Rows from block 4 of a small image classifier, named by matrix and row number. Rows with one number belong to one channel. Each number is 50 + 12 x the weight over its row's rms, rounded and kept within 0 to 99. All counts start at 0.
After each channel's rows are labels from the 100 images, of 14848, where the channel reaches its highest value: "responds to" is what is common among them. Only what is clearly more common there than usual is listed. The data: photos of plants, animals and fungi (iNaturalist).
# convs0: first 3x3 conv (model.blocks.4.convs.0.weight, 80x80x3x3, each kernel summed), inputs 0-79
# convs1: second 3x3 conv (model.blocks.4.convs.1.weight, 80x80x3x3, transposed, each kernel summed), outputs 0-79

convs0.73:52 54 55 63 45 82 53 51 67 26 65 57 68 55 58 50 47 42 37 62 51 31 44 60 43 25 42 62 35 45 61 59 34 57 51 53 57 48 50 31 34 56 50 63 48 53 77 50 43 76 43 60 68 40 52 60 61 69 60 34 46 44 32 47 52 41 41 39 51 72 53 42 52 36 41 68 29 47 57 44
convs1.73:89 66 61 51 61 65 41 45 67 46 75 61 41 71 47 40 72 44 47 39 57 58 55 54 39 56 50 35 73 57 55 42 52 35 33 58 43 56 59 44 44 45 44 59 51 51 51 40 40 50 41 70 46 26 47 63 60 41 51 58 32 67 54 49 59 59 52 33 40 45 38 65 56 30 32 61 62 55 58 66
responds to: class Aves

convs0.17:53 55 62 45 55 39 50 63 36 48 44 50 60 44 41 43 57 53 73 75 65 45 66 53 36 48 41 44 32 49 60 59 50 65 43 69 40 35 46 59 80 48 61 33 49 42 64 44 49 45 36 39 48 57 72 48 68 50 11 59 62 64 47 37 58 42 53 35 44 56 28 62 38 57 65 56 36 46 51 37
convs1.17:40 48 49 51 32 60 43 40 48 62 54 66 41 25 52 38 58 45 65 37 35 42 55 35 55 45 62 29 36 32 47 41 69 58 55 42 30 58 65 49 42 33 46 71 43 47 41 44 40 51 55 33 43 49 47 66 63 47 55 44 66 83 65 61 34 40 68 38 49 46 43 37 46 55 51 29 32 68 65 49
responds to: class Insecta; phylum Arthropoda; order Lepidoptera; family: Nymphalidae

convs0.40:20 47 49 34 21 48 31 67 37 48 45 48 55 45 40 47 55 62 46 60 53 45 28 45 55 40 49 60 32 47 64 48 40 35 46 45 53 81 48 30 34 72 40 57 52 65 56 40 28 37 57 35 54 38 39 40 50 60 32 37 39 55 58 62 45 47 60 42 41 61 39 35 60 54 53 59 63 59 31 59
convs1.40:58 54 41 38 37 40 71 40 67 61 33 38 51 47 47 63 42 46 74 48 40 55 46 56 49 47 37 54 34 30 58 27 58 44 44 38 41 51 45 54 49 57 61 50 39 37 56 65 59 69 53 33 66 61 52 43 76 75 49 49 39 45 72 53 52 30 53 32 51 48 41 67 72 47 34 78 60 53 51 50
responds to: order Piciformes; family: Picidae

convs0.58:51 48 41 32 34 49 43 65 32 43 47 23 54 54 52 47 42 43 47 31 33 23 51 51 42 52 45 49 44 59 38 42 53 60 62 44 44 56 45 40 39 43 36 47 60 51 45 62 51 59 41 46 43 38 44 44 63 67 66 46 15 54 47 47 54 42 16 61 67 61 58 51 55 45 46 59 33 51 31 13
convs1.58:51 41 48 38 54 69 52 53 30 44 36 51 55 39 47 49 52 53 43 66 38 43 66 44 75 35 60 23 51 30 62 49 61 46 48 50 32 64 57 60 58 38 54 34 47 61 43 46 24 69 61 47 43 16 25 48 29 41 57 42 42 50 57 54 47 43 63 41 44 39 61 57 66 41 50 65 46 64 73 48
responds to: class Aves; phylum Chordata; order Passeriformes

convs0.56:52 57 30 46 56 54 40 47 50 46 43 68 59 49 55 42 30 37 63 71 68 59 59 52 55 41 58 32 40 55 31 66 53 47 45 40 52 56 42 35 44 47 57 63 40 57 46 52 53 46 50 64 59 47 52 47 66 42 77 59 29 47 25 32 31 38 63 30 65 50 48 61 47 42 56 74 20 31 48 66
convs1.56:42 52 37 51 41 48 54 36 39 28 34 63 57 59 59 43 46 54 43 46 45 60 62 41 40 34 58 48 64 42 24 44 43 44 51 45 59 49 55 42 60 58 25 68 51 74 79 55 30 61 40 50 45 41 68 34 27 34 56 62 42 46 38 50 43 41 51 75 41 47 65 63 66 29 34 57 40 39 52 42
responds to: phylum Chordata; class Aves; order Anseriformes; family: Anatidae

convs0.18:43 37 54 43 35 43 46 46 48 61 54 63 42 59 54 53 43 40 81 51 47 71 49 48 41 42 65 35 43 57 44 39 74 53 54 38 37 38 43 57 58 24 54 41 51 54 54 47 46 73 43 58 42 60 52 58 28 48 67 50 67 60 39 38 43 48 56 26 68 65 34 56 49 40 50 59 58 16 49 75
convs1.18:35 42 60 73 62 68 53 30 44 57 70 56 61 33 45 22 38 61 59 50 48 85 42 47 71 56 37 39 37 45 51 62 51 61 60 53 47 62 69 40 52 48 60 60 70 45 77 53 36 54 51 48 32 56 50 83 33 49 47 41 43 53 45 33 40 47 61 44 38 53 49 48 54 49 50 45 56 51 42 52
responds to: class Insecta; phylum Arthropoda; order Coleoptera

convs0.54:59 43 67 56 20 32 37 56 58 57 55 48 63 64 50 58 44 30 41 41 52 52 46 53 28 56 46 52 44 62 45 72 66 43 58 59 72 52 42 52 21 58 66 34 35 48 39 41 61 49 62 60 28 65 58 57 61 60 80 51 53 54 57 60 50 53 59 41 33 40 46 56 26 49 49 55 43 66 64 61
convs1.54:54 38 46 25 51 55 55 65 34 49 44 42 76 66 52 40 50 53 43 61 33 42 56 42 57 50 45 70 64 26 64 57 36 49 51 73 74 41 31 42 35 52 48 37 47 53 25 41 48 52 35 45 53 39 42 66 43 43 44 35 44 51 40 41 37 39 53 63 42 58 55 78 47 50 42 43 75 58 35 38
responds to: order Lepidoptera

convs0.30:59 33 29 34 46 40 42 53 54 43 61 47 48 42 34 38 42 51 70 61 51 28 53 34 66 73 44 64 43 42 32 51 52 63 44 49 39 68 65 42 57 55 40 30 54 61 56 69 42 52 54 37 52 62 35 61 51 64 60 51 45 51 73 50 35 60 49 28 32 23 42 59 50 37 55 68 55 27 43 48
convs1.30:60 35 57 47 46 29 67 55 71 39 42 22 58 34 49 61 56 45 40 39 72 34 57 61 38 40 66 54 61 40 37 52 57 48 54 55 60 62 48 37 46 35 51 48 61 49 63 42 58 43 47 48 44 62 44 37 49 59 99 55 39 58 79 53 51 46 51 52 52 62 49 62 62 47 55 45 59 56 56 50
responds to: order Coleoptera

convs0.55:32 38 59 53 50 41 54 36 53 44 43 42 39 45 49 43 32 57 54 47 52 54 62 63 50 33 45 59 51 73 50 35 43 48 40 35 66 78 28 37 54 28 36 44 43 59 60 80 28 32 41 56 45 45 41 57 44 63 45 62 55 64 39 47 25 74 62 40 62 48 46 62 50 60 38 59 39 33 42 38
convs1.55:34 64 70 43 72 29 63 34 49 44 32 55 45 60 44 53 56 56 47 45 59 36 77 54 53 56 40 43 79 61 59 43 78 59 51 42 42 46 48 58 42 60 28 71 48 61 44 52 59 48 26 38 40 41 47 58 63 41 51 52 51 78 59 48 27 46 53 71 36 56 64 55 52 58 44 49 36 43 57 43
responds to: class Insecta; order Lepidoptera

convs0.48:59 36 52 37 35 74 43 43 54 30 56 61 65 37 61 50 24 55 39 39 65 53 58 42 46 38 63 58 67 68 49 48 48 62 39 54 55 48 31 46 52 46 57 50 38 57 44 68 57 78 47 47 64 59 54 53 77 47 62 45 52 56 64 59 42 75 86 50 60 54 57 43 36 32 51 56 43 51 55 34
convs1.48:71 44 57 60 60 52 62 56 74 35 70 46 45 42 68 79 46 42 48 37 68 67 40 37 69 29 75 51 54 30 50 60 64 39 52 60 43 46 45 61 60 28 66 56 66 49 44 34 46 52 56 28 49 54 45 42 39 42 50 61 36 68 56 54 63 47 52 67 40 52 57 57 53 43 48 43 59 39 50 72
responds to: order Passeriformes

convs0.24:48 56 39 41 51 50 65 40 34 59 41 78 56 59 60 50 49 52 43 57 27 43 77 58 65 58 44 36 63 54 56 59 54 44 43 80 34 52 36 43 32 46 44 64 56 64 41 44 35 53 39 26 57 57 54 43 46 59 30 41 55 47 49 66 57 55 39 24 35 48 65 61 65 37 39 32 30 46 39 53
convs1.24:48 53 71 45 50 56 64 38 39 55 29 50 47 52 60 30 57 37 62 42 49 52 53 66 45 58 40 52 30 44 41 48 43 45 57 43 56 41 35 52 63 51 32 54 43 40 73 40 56 38 37 42 61 66 37 32 51 52 59 47 86 18 53 38 41 50 55 68 59 43 54 58 22 54 49 22 48 33 42 46
responds to: order Coleoptera; family: Coccinellidae

convs0.61:39 64 76 58 40 34 54 45 36 45 33 47 42 44 57 24 57 65 51 47 80 43 43 49 30 39 46 24 40 65 60 70 42 42 34 38 58 49 49 62 45 46 52 47 59 74 63 30 48 50 45 37 53 50 41 51 26 40 54 58 62 43 59 53 63 60 42 66 43 64 51 58 38 42 71 60 54 57 55 35
convs1.61:36 58 64 39 59 40 61 60 48 37 65 31 62 44 53 38 49 64 37 55 50 36 35 55 39 35 53 73 61 59 55 49 42 51 41 59 42 33 39 37 46 35 34 52 65 59 50 56 54 45 54 56 40 54 53 49 54 45 51 27 74 38 81 55 64 47 46 29 35 29 49 57 70 23 49 47 69 46 35 40
responds to: class Insecta; phylum Arthropoda; order Coleoptera

convs0.0:86 46 65 51 61 62 55 41 59 49 58 63 47 44 63 72 63 54 73 54 56 51 54 36 45 69 65 51 44 31 33 56 41 44 26 57 48 33 48 61 59 43 36 56 47 46 65 48 45 63 32 51 42 63 45 58 36 37 44 53 57 47 47 56 46 41 80 46 34 63 80 51 33 38 43 51 49 33 49 57
convs1.0:41 61 56 53 47 43 49 48 61 54 55 39 64 31 66 64 39 76 43 62 50 49 39 75 50 16 63 46 48 48 53 45 50 52 43 54 47 58 64 56 62 40 54 93 53 43 41 66 49 47 48 48 29 45 48 50 47 59 43 75 48 27 54 40 60 62 60 30 25 48 46 42 53 53 42 68 57 57 44 56
responds to: order Charadriiformes

convs0.2:54 29 72 65 68 51 64 40 31 69 56 78 37 47 62 48 49 29 32 48 47 63 40 38 36 55 55 29 50 36 58 58 60 58 37 43 52 53 32 56 48 38 51 51 55 36 18 32 48 60 41 42 36 49 63 30 55 36 41 58 56 55 52 45 48 53 73 54 50 31 53 43 48 43 62 52 53 58 44 72
convs1.2:59 52 63 46 44 53 55 71 62 41 55 48 53 39 46 57 62 55 75 63 55 53 39 50 38 49 58 41 41 49 51 51 72 34 62 54 89 42 73 39 42 43 46 62 22 34 53 62 36 49 61 53 49 69 46 46 59 74 61 44 46 38 60 49 53 37 47 66 75 51 33 45 68 45 42 63 66 53 46 42
responds to: phylum Chordata; class Aves; order Anseriformes; family: Anatidae

convs0.7:49 40 59 49 42 34 40 47 42 67 55 64 36 65 49 57 53 54 62 38 36 60 45 50 22 65 55 40 68 43 63 57 66 63 41 54 64 31 34 42 49 62 60 66 63 58 61 71 38 51 54 36 50 61 25 52 63 41 64 54 35 37 33 66 44 43 40 22 46 45 57 59 54 35 68 32 40 47 51 34
convs1.7:35 69 46 39 60 48 43 49 35 42 53 32 48 59 34 68 67 53 42 45 33 68 59 55 28 59 67 52 65 39 36 51 40 51 70 55 51 34 46 43 45 29 80 49 48 69 48 59 34 53 51 49 29 61 61 59 46 55 65 55 52 40 35 64 38 37 31 42 64 47 55 26 61 52 47 42 45 71 45 41
responds to: class Insecta; phylum Arthropoda; order Coleoptera; family: Coccinellidae

convs0.42:54 48 53 71 37 60 31 60 40 60 52 59 58 69 45 41 61 42 76 38 22 55 38 72 48 58 41 68 56 50 48 64 56 42 48 49 41 58 41 59 57 41 69 56 65 63 51 45 50 38 43 46 58 32 52 29 66 34 28 45 44 46 30 54 31 53 34 41 51 73 46 38 33 27 39 49 54 40 59 42
convs1.42:50 51 46 58 47 44 34 56 62 43 48 53 38 53 45 51 46 44 67 47 55 57 48 62 43 62 49 44 44 56 43 63 47 29 42 62 30 71 61 63 62 40 64 39 24 49 49 70 37 29 42 44 25 34 45 30 44 51 49 38 49 59 67 63 41 48 40 41 48 72 62 59 59 39 83 63 54 58 25 67
responds to: order Passeriformes

convs0.79:52 39 40 51 52 56 47 37 75 62 52 39 46 52 41 66 44 36 55 64 52 24 68 38 61 36 47 30 37 39 57 39 50 43 49 56 68 53 38 41 53 56 42 43 36 56 33 52 54 26 31 76 45 40 57 54 58 52 56 71 57 57 31 67 35 56 63 55 64 39 47 63 48 38 42 54 59 42 81 32
convs1.79:69 57 60 61 54 45 49 33 41 53 49 72 57 32 55 39 48 78 41 48 44 37 51 66 36 46 58 43 51 39 47 46 35 45 55 62 45 56 62 32 55 45 55 44 44 35 53 44 48 72 47 33 53 56 65 55 57 40 51 26 49 39 62 43 69 37 85 57 80 48 44 42 62 69 42 56 48 35 44 27
responds to: class Aves; order Passeriformes

convs0.36:38 19 60 52 59 49 62 52 29 37 40 39 48 53 41 61 59 40 71 31 56 51 43 39 60 48 38 60 76 39 47 36 68 51 34 29 51 41 51 37 52 67 33 30 49 62 45 64 62 50 40 51 36 73 47 20 46 60 64 56 38 45 51 40 64 60 51 54 48 39 40 31 61 49 45 45 58 38 46 61
convs1.36:56 51 44 44 37 63 28 46 48 50 41 66 50 49 44 77 31 61 52 51 45 55 51 39 58 45 52 53 33 37 46 47 66 66 42 51 53 49 53 45 58 35 36 45 44 55 54 62 26 40 56 29 51 53 56 33 74 42 39 43 83 42 41 38 55 34 53 72 40 70 58 61 46 43 68 75 67 41 49 67
responds to: order Coleoptera

convs0.66:73 44 64 44 61 54 47 39 58 26 47 50 30 28 72 63 49 38 62 49 47 51 56 30 42 52 26 52 24 34 32 56 49 55 48 63 48 65 24 55 47 41 61 53 45 43 43 35 57 63 43 41 34 50 36 47 41 54 60 51 21 46 44 35 55 61 58 53 52 48 55 45 39 64 38 53 40 40 23 50
convs1.66:54 52 43 53 45 43 53 44 69 68 73 46 51 32 63 59 46 34 67 45 51 60 50 38 38 45 30 48 53 64 55 55 36 26 44 55 53 38 48 67 66 70 61 60 51 73 44 64 38 52 36 42 46 20 31 70 67 61 50 50 39 45 67 46 41 40 51 44 64 41 47 39 59 48 83 61 45 50 52 62
responds to: order Lepidoptera

convs0.32:49 50 30 32 23 21 65 54 57 53 56 45 37 50 55 51 51 36 41 46 60 38 48 61 56 64 56 49 51 48 46 46 50 75 35 58 43 66 46 21 55 52 34 46 57 39 59 54 30 33 58 66 60 52 37 69 36 37 68 40 54 57 41 35 47 56 51 40 58 39 27 51 63 38 58 38 27 53 33 44
convs1.32:64 36 44 54 32 62 65 59 44 50 53 51 53 29 47 60 69 61 52 50 44 58 39 55 42 54 31 94 43 55 31 37 52 37 55 63 50 62 55 47 64 62 53 80 42 42 65 47 47 43 48 45 48 54 50 58 35 59 36 39 59 56 51 34 43 44 42 65 56 18 59 52 40 47 74 64 37 45 60 56
responds to: order Passeriformes

convs0.13:54 61 64 43 38 53 51 41 51 74 52 25 33 56 57 56 66 56 36 63 54 36 43 37 54 45 52 57 56 47 72 45 35 44 46 57 69 48 48 53 51 45 52 33 74 52 66 35 79 53 42 44 38 48 63 50 45 43 64 60 14 48 34 49 39 51 46 73 53 43 38 45 41 67 37 54 26 56 45 66
convs1.13:54 46 31 32 44 67 56 32 55 64 35 37 49 49 45 58 68 68 54 48 60 69 26 57 34 33 68 46 36 40 55 31 51 43 59 50 62 61 52 50 40 58 50 41 49 41 52 69 62 39 61 57 33 49 31 52 50 49 50 39 66 49 23 65 42 43 63 58 42 47 38 35 59 33 76 39 50 60 31 43
responds to: phylum Arthropoda; class Insecta

convs0.59:36 41 32 48 56 33 57 52 50 54 46 61 40 44 41 30 40 70 51 41 49 32 40 50 46 50 59 47 60 35 44 46 55 46 46 50 43 61 32 47 22 55 60 47 50 73 29 54 75 39 48 33 72 57 39 41 62 70 50 52 48 56 55 41 68 37 44 22 34 47 42 50 65 34 59 34 72 62 41 35
convs1.59:42 33 38 65 61 45 59 54 42 43 48 30 35 36 46 77 67 52 54 67 69 17 53 44 42 54 60 53 65 27 54 44 40 51 55 47 48 51 50 29 45 46 58 37 58 57 35 56 67 49 41 71 42 44 47 63 46 47 44 43 34 47 56 36 57 47 44 34 34 61 49 42 66 77 50 65 35 61 35 33
responds to: order Charadriiformes

convs0.26:74 49 54 66 57 37 59 63 33 55 62 38 39 46 53 35 52 51 35 43 35 44 45 42 76 54 27 71 41 65 73 45 40 41 43 31 56 54 54 40 49 52 69 41 56 59 60 39 57 28 43 32 61 53 24 38 54 55 56 48 44 53 37 38 39 34 65 58 46 61 35 47 65 64 63 38 54 47 70 56
convs1.26:35 57 43 66 59 55 41 62 30 57 51 54 37 62 60 43 35 53 51 62 82 57 53 45 32 42 42 45 47 48 54 55 53 51 62 46 32 71 43 38 16 43 63 42 48 57 53 67 16 36 48 31 52 46 54 67 61 48 34 76 45 52 56 50 38 37 42 41 40 52 68 39 47 33 46 51 48 54 46 65
responds to: order Charadriiformes; family: Laridae

convs0.78:38 53 49 29 38 60 52 50 52 47 65 50 73 55 39 48 59 55 40 55 61 39 32 44 55 35 54 55 63 32 50 71 36 51 41 61 42 26 55 73 37 35 58 63 36 59 65 47 66 50 52 55 47 67 59 49 40 55 58 49 71 21 50 39 65 53 56 67 31 37 59 43 52 52 23 32 50 35 62 54
convs1.78:21 41 42 42 53 46 43 54 48 53 42 43 56 53 52 51 55 45 47 39 49 50 53 68 37 63 52 55 17 34 41 53 31 75 38 42 39 30 38 63 41 49 34 55 47 36 48 52 44 44 38 45 41 40 59 52 50 67 35 61 48 36 68 55 42 50 26 60 69 33 60 14 69 47 41 51 66 40 48 52
responds to: order Lepidoptera

convs0.22:48 54 42 55 28 51 59 51 51 54 43 60 44 48 67 34 23 37 54 52 48 44 68 44 76 61 60 60 54 55 31 51 40 55 51 47 58 55 33 69 40 75 49 49 39 62 67 26 70 46 55 48 54 65 42 44 45 51 33 60 25 52 66 69 57 61 41 51 60 43 55 28 47 30 40 66 32 45 43 40
convs1.22:54 63 48 56 37 60 53 36 51 54 54 53 71 42 57 42 48 45 60 63 78 60 64 61 44 44 27 24 28 40 68 55 49 51 61 46 34 51 52 31 54 37 55 43 60 53 41 37 44 57 64 70 52 30 46 38 32 51 56 38 54 45 45 43 67 58 70 58 44 58 47 28 79 42 67 43 42 59 60 66
responds to: class Aves; order Charadriiformes

convs0.9:52 38 41 50 38 42 43 58 48 60 56 58 39 43 38 60 26 51 38 43 40 60 24 61 50 58 42 59 62 45 60 48 56 48 41 38 25 68 30 53 36 41 29 49 42 59 49 37 44 55 35 73 36 40 54 54 45 47 82 44 59 65 48 50 58 27 59 49 64 52 63 61 65 60 51 62 39 62 60 79
convs1.9:67 46 57 40 72 35 58 47 48 42 51 47 34 33 35 34 43 43 36 53 57 57 48 67 29 60 49 75 42 44 53 50 67 67 24 39 39 53 46 52 48 58 18 30 55 51 49 41 54 47 42 55 45 69 53 57 53 43 62 62 73 45 60 74 63 63 67 40 56 32 68 35 50 45 37 57 48 58 47 57
responds to: order Odonata; family: Coenagrionidae

convs0.34:55 78 36 39 63 49 64 76 29 76 64 44 56 31 41 41 43 50 47 56 64 60 53 32 52 47 47 35 50 68 41 57 49 59 34 55 50 61 53 52 55 35 35 64 44 47 45 66 34 74 60 57 60 57 41 40 65 52 34 40 48 50 56 42 62 47 51 65 46 51 41 65 56 35 60 54 29 66 46 24
convs1.34:60 75 58 48 41 49 36 42 52 28 59 41 57 56 37 33 48 48 53 44 71 60 43 51 49 37 23 41 40 42 49 52 32 44 41 50 45 50 68 44 81 55 53 42 66 58 51 65 58 45 67 33 60 57 31 52 38 60 52 79 53 55 50 61 62 47 48 77 43 45 28 48 37 38 61 67 51 52 60 32
responds to: order Passeriformes

convs0.67:23 36 48 54 29 63 33 52 22 55 51 45 39 36 54 44 37 62 59 68 50 55 48 82 44 51 42 43 61 47 34 48 43 64 40 64 54 70 50 58 57 51 40 50 57 68 61 41 48 39 45 62 60 35 73 61 50 48 49 52 43 39 56 22 44 47 48 40 46 30 42 40 58 44 17 47 42 60 38 47
convs1.67:52 53 40 47 44 42 50 74 44 45 44 55 59 65 59 45 48 32 38 46 61 59 55 77 56 51 75 60 33 29 44 33 37 35 48 84 59 57 62 52 49 38 24 50 67 62 49 61 60 43 45 41 46 41 45 48 60 35 51 69 62 74 33 51 63 47 49 63 35 78 52 60 52 47 49 52 56 43 56 59
responds to: order Passeriformes

convs0.8:56 31 40 22 55 73 36 38 39 42 40 62 38 62 45 61 42 48 55 32 38 64 43 65 38 31 54 73 30 46 65 47 46 59 47 43 56 32 36 40 62 49 74 48 62 56 63 54 41 43 50 44 59 50 51 48 54 48 72 56 25 45 38 65 52 69 33 33 50 57 48 44 35 52 29 44 45 43 51 63
convs1.8:34 49 49 36 46 23 44 33 56 29 47 62 32 58 66 52 53 39 37 42 52 51 47 52 41 64 44 42 48 46 64 83 45 53 32 39 52 56 65 58 45 52 45 38 50 42 30 68 58 48 45 35 35 51 51 49 38 52 62 53 50 36 58 35 63 83 53 60 43 56 58 46 41 42 41 50 41 54 63 11
responds to: class Aves; order Passeriformes

convs0.63:45 57 49 41 40 51 53 46 65 48 62 53 35 26 46 47 49 45 57 64 53 39 43 46 39 57 45 26 51 55 41 32 62 28 70 63 61 62 28 47 66 43 24 41 23 38 45 45 49 37 48 54 60 69 52 46 55 72 37 61 22 37 61 51 48 80 57 45 62 55 39 65 59 48 53 59 42 57 61 44
convs1.63:46 65 41 58 46 46 52 53 55 48 57 40 17 41 67 50 34 53 49 52 63 61 55 63 17 63 64 42 52 45 47 47 48 69 46 49 88 54 37 64 40 52 50 42 53 61 55 64 47 37 36 45 59 35 40 44 53 27 34 64 41 40 64 70 36 51 65 61 57 30 48 27 46 55 45 61 43 49 47 60
responds to: order Coleoptera

convs0.76:76 37 39 52 58 73 50 44 37 34 21 59 44 53 57 49 64 53 55 50 64 26 45 38 41 31 50 69 53 54 57 57 41 64 40 42 60 57 51 50 69 16 65 57 55 49 39 43 37 71 51 45 65 44 60 30 31 48 43 53 52 46 39 38 38 51 53 74 44 56 41 44 65 61 33 51 52 56 45 46
convs1.76:39 73 24 86 59 73 40 55 51 40 43 32 33 44 50 28 61 58 40 42 72 44 34 48 45 43 50 54 55 60 44 55 50 50 66 49 53 64 48 50 65 65 40 45 59 33 65 53 55 51 51 69 49 54 50 57 55 51 52 63 39 56 55 54 62 47 46 35 54 45 43 64 37 52 27 86 33 47 52 48
responds to: order Coleoptera

convs0.20:65 39 52 59 63 43 36 40 31 53 48 60 28 47 59 67 61 42 59 66 46 43 64 59 58 56 41 64 34 55 29 49 53 71 63 42 57 77 67 57 47 38 52 47 34 47 18 52 24 37 35 43 58 61 40 47 58 34 48 55 46 54 57 44 49 61 50 21 54 46 52 45 55 52 61 71 45 56 30 55
convs1.20:42 25 46 53 55 48 47 55 49 40 67 52 29 67 54 67 58 50 48 56 72 65 80 61 40 53 61 49 74 52 52 58 38 40 37 36 54 57 43 62 53 58 43 58 64 53 25 41 59 56 29 54 40 54 74 38 52 49 43 68 51 36 48 72 27 39 36 34 52 37 46 31 55 61 50 62 55 56 65 49
responds to: phylum Arthropoda; class Insecta; order Coleoptera; family: Coccinellidae

convs0.3:43 50 44 62 50 48 42 53 62 61 34 57 41 49 75 55 54 54 46 51 18 60 57 46 66 55 61 38 65 58 47 39 53 45 51 46 61 41 12 53 71 63 30 32 46 65 29 49 42 53 59 58 59 66 46 63 17 55 56 49 47 37 42 59 58 50 52 34 48 39 47 41 55 43 32 24 42 40 45 49
convs1.3:52 49 52 50 78 65 49 60 51 29 31 41 70 57 41 53 50 53 57 81 42 53 44 42 63 56 54 52 43 77 58 30 36 38 46 63 49 37 29 51 74 65 54 35 40 57 48 44 71 44 46 44 52 59 62 53 35 59 35 29 49 53 55 65 53 32 50 41 61 28 43 56 58 63 33 49 61 52 53 36
responds to: order Charadriiformes