A small image classifier, trained from scratch.
Model: 1.64M parameters, 40-pixel images, arch resnet, norm batchnorm, activation leaky_relu, depths [3, 3, 3], widths [48, 80, 144].
Training: soap at rate 0.0049, 22800 steps, batches of 256, held-out accuracy 23%.
Data: trained on photos of plants, animals and fungi (iNaturalist), 38949 training examples.
Rows from block 6 of a small image classifier, named by matrix and row number. Rows with one number belong to one channel. Each number is 128 + 24 x the weight over its row's rms, rounded and kept within 0 to 255. All counts start at 0. Numbers have three digits each. After the name is the row's rms in percent of the matrix's.
Before each channel's rows are labels from the 100 images, of 14848, where the channel reaches its highest value: "responds to" is what is common among them; "colour at peak" is the nearest of a few named colours to the mean colour under the peak. Only what is clearly more common there than usual is listed. The data: photos of plants, animals and fungi (iNaturalist). In brackets: how many of the 100.
# convs0: first 3x3 conv, stride 2 (model.blocks.6.convs.0.weight, 144x80x3x3, each kernel summed), inputs 0-79
# convs1: second 3x3 conv (model.blocks.6.convs.1.weight, 144x144x3x3, transposed, each kernel summed), outputs 0-71

responds to: phylum Arthropoda (73); class Insecta (71); order Lepidoptera (38)
colour at peak: pink (28)
convs0.84 106:122142079111112170139141148154127175116170154128164156095136134129179117116117149129092103147134159117095137144082079056111159140118109157109120104133104101120114112122115143146153120118102130131139155133121085123151100113140137122111097123
convs1.84 102:129085133155095160128104100128151108136140064154098155127108122119098091147138147148100126132128074155138151118110147090141123139153137171128121169153117101137141145143129181070150116159155152134128117147105111110097

responds to: class Aves (100); phylum Chordata (100); order Charadriiformes (74); family: Scolopacidae (37)
colour at peak: grey (81)
convs0.18 098:115096118091146133155135176139151096150102103161130142099155141094068118123105102096100106103112058145102134129144109148156132123128106155101134081148139126162096125176129134134124141092136127117157131127142143130176142144130127136117152103
convs1.18 104:120110160078123107147138081109090148127145166100101117121126086076125134156131159168163153143125176146096137141159095125089128163080144133153160128153138151165121135153101132097150147131137141127124100146157160113112

responds to: order Coleoptera (39); family: Coccinellidae (36)
colour at peak: brown (56)
convs0.113 102:095090140127120068165176143155124148163144156121140165141163135146117147149139140150147118173141101141152130137120112153125130107150149140111125111109111120148135124132100067130115124139111116152171146099115090113171104115155152174111085127
convs1.113 101:115157120113138145134155103161123141111122118095090136088127160126128141090138112126082148128118114139137127100110137098094122124111088103123085081119148179125139124143161150150146082150093131156151139105155091163054

responds to: class Aves (97); phylum Chordata (97); order Passeriformes (89); family: Tyrannidae (33)
colour at peak: brown (57)
convs0.101 098:161164099125101166146134182140134138148137126138059118100121117161099168152136142086136138132115145096160165140150142077118120133129141123102156100131152127114105178144123123165097073101124130148152131101114133106116125125098128147112109121
convs1.101 102:130096157162141141111139129081109109138140095155103100093103155134128113126057111127111139153135110131117095133119125133135130116114133100120125084145097116144125153106094143122120140130132074089143114099137123089161

responds to: phylum Arthropoda (62)
colour at peak: brown (64)
convs0.141 094:126062145134130140173110113120157138096128187153145138128136168149087128137129145071120118120111140114117128121091136149128123129163144097144134140106111110107123106099180089159109083165157119119110125109113127152127137130142146115109071140
convs1.141 109:172166124086131140115135093077140149144107138139151128146144132137124125120106095133149144102184083082081159066131103139102092085144143128154119116160121082133139134145129109087119147138148126142109105089150169143177

responds to: class Insecta (64); phylum Arthropoda (64); order Coleoptera (57); family: Coccinellidae (55)
colour at peak: brown (48)
convs0.136 106:151114101200115107119107144128159101091106146151141120098108143113121128168134110152179121137097121197123151157143090151115133165131102094179109137134160133126121152102143117144145162098137143132123113096119127168136104122157114134141138127
convs1.136 095:106105130087151167099087164119079124108094157145115099111089139101137141096088112103104160070144098110134140156134099113120126099123087155115121145099118146127132094095159134147103122110127130139121146173152120110121

responds to: phylum Arthropoda (73); class Insecta (71); order Lepidoptera (48); family: Nymphalidae (33)
colour at peak: brown (48)
convs0.107 094:106181135094159129129118127109127118154111117088132119140093167136101114125135120100142122118118103194099116095129091144113118141118156140148170122109117130136141154145173129133092180144142203132117133141115113097127123142140078142106155134
convs1.107 099:171124142121114077111124108110142138148121100148078115112110121110118126148114088094142153084115140105131159149097095120166128176144135163082098098126136124085143169112109138123135124145119104147134084138149074113091

responds to: phylum Arthropoda (70); class Insecta (69); order Lepidoptera (37)
colour at peak: brown (62)
convs0.106 103:123180092131094106145116114140137111119124163119137079135103128140110132126134149113137171121087125080137143174113123152104139110123106141092106154103128125099059114171142149106114144113112091101118141116101137166151117153138136108083135163
convs1.106 104:133157135123090115158089082178125134118148121106069129137131118150113114157156130150078161106097102141129125109140120124134092136147104134110137142144160112116164109091143146120147104066186131103121126190124122128138

responds to: phylum Arthropoda (73); class Insecta (72); order Lepidoptera (31)
colour at peak: brown (71)
convs0.44 099:114161115095137154089143120125105132127106159150141107116117117162119145169118105132113103137178142086118171099111149137155123118115152096160124133128129150130118103098138134116088150142150102109140127163139131156065103140175186156158142109
convs1.44 101:145183128096104171110171150130135107144157117147129110143136110156112093161112076176128187106186113115123108136122119157155133130128164152160163119152166140101103141149117142133133143119132150163102119125111130169143

responds to: class Insecta (74); phylum Arthropoda (74); order Coleoptera (39); family: Coccinellidae (31)
colour at peak: brown (59)
convs0.72 105:116135115128133096165102114086123183111108130105150162139118129165090141122141108145104118113094116147123113139111120153133127103139129140127137100113175113119172147187161160122114119160115106117164098081121166080144129129145131092169107111
convs1.72 104:118122101131113113143106110159139140093050100084181117120132160109126128161118131084150143130135117123128121100133176151128147134086107100112115125113111107133131174141112133138145168164143138136109131103138105116148

responds to: phylum Chordata (98); class Aves (96); order Anseriformes (44); family: Anatidae (44)
colour at peak: grey (85)
convs0.8 094:132088168123124105152127119115119136114089105111103106114153130126175102154087137110104155095115162122156122096121116111178203139105150137118115123104135153103099132141129074130108136117118142127198127148113151122158143122115155112120116140
convs1.8 095:125116112095104120134158127139142143151148130143154176134140126140118132128087111093159131109164199124142118137104117140123125074135124118106131125138119166110138086119162116137092092130112128134108124132085133093107

responds to: phylum Arthropoda (68); class Insecta (66); order Lepidoptera (38)
colour at peak: brown (54)
convs0.122 109:112137158113183163124105074132120202113141151152147106129110123087140182137140165129131132135107132116159147121132126088127113131148121117118107119141125148097115107107145126139170152102113145112129089159159116099143181120088139105146116123
convs1.122 099:136112095117117096102071121115082090121166115129121132173093105128119146108119119087082102161152130110113117125131078145151146134100148106094088143166136125155097159135089124137138137114096098147115097133154085086090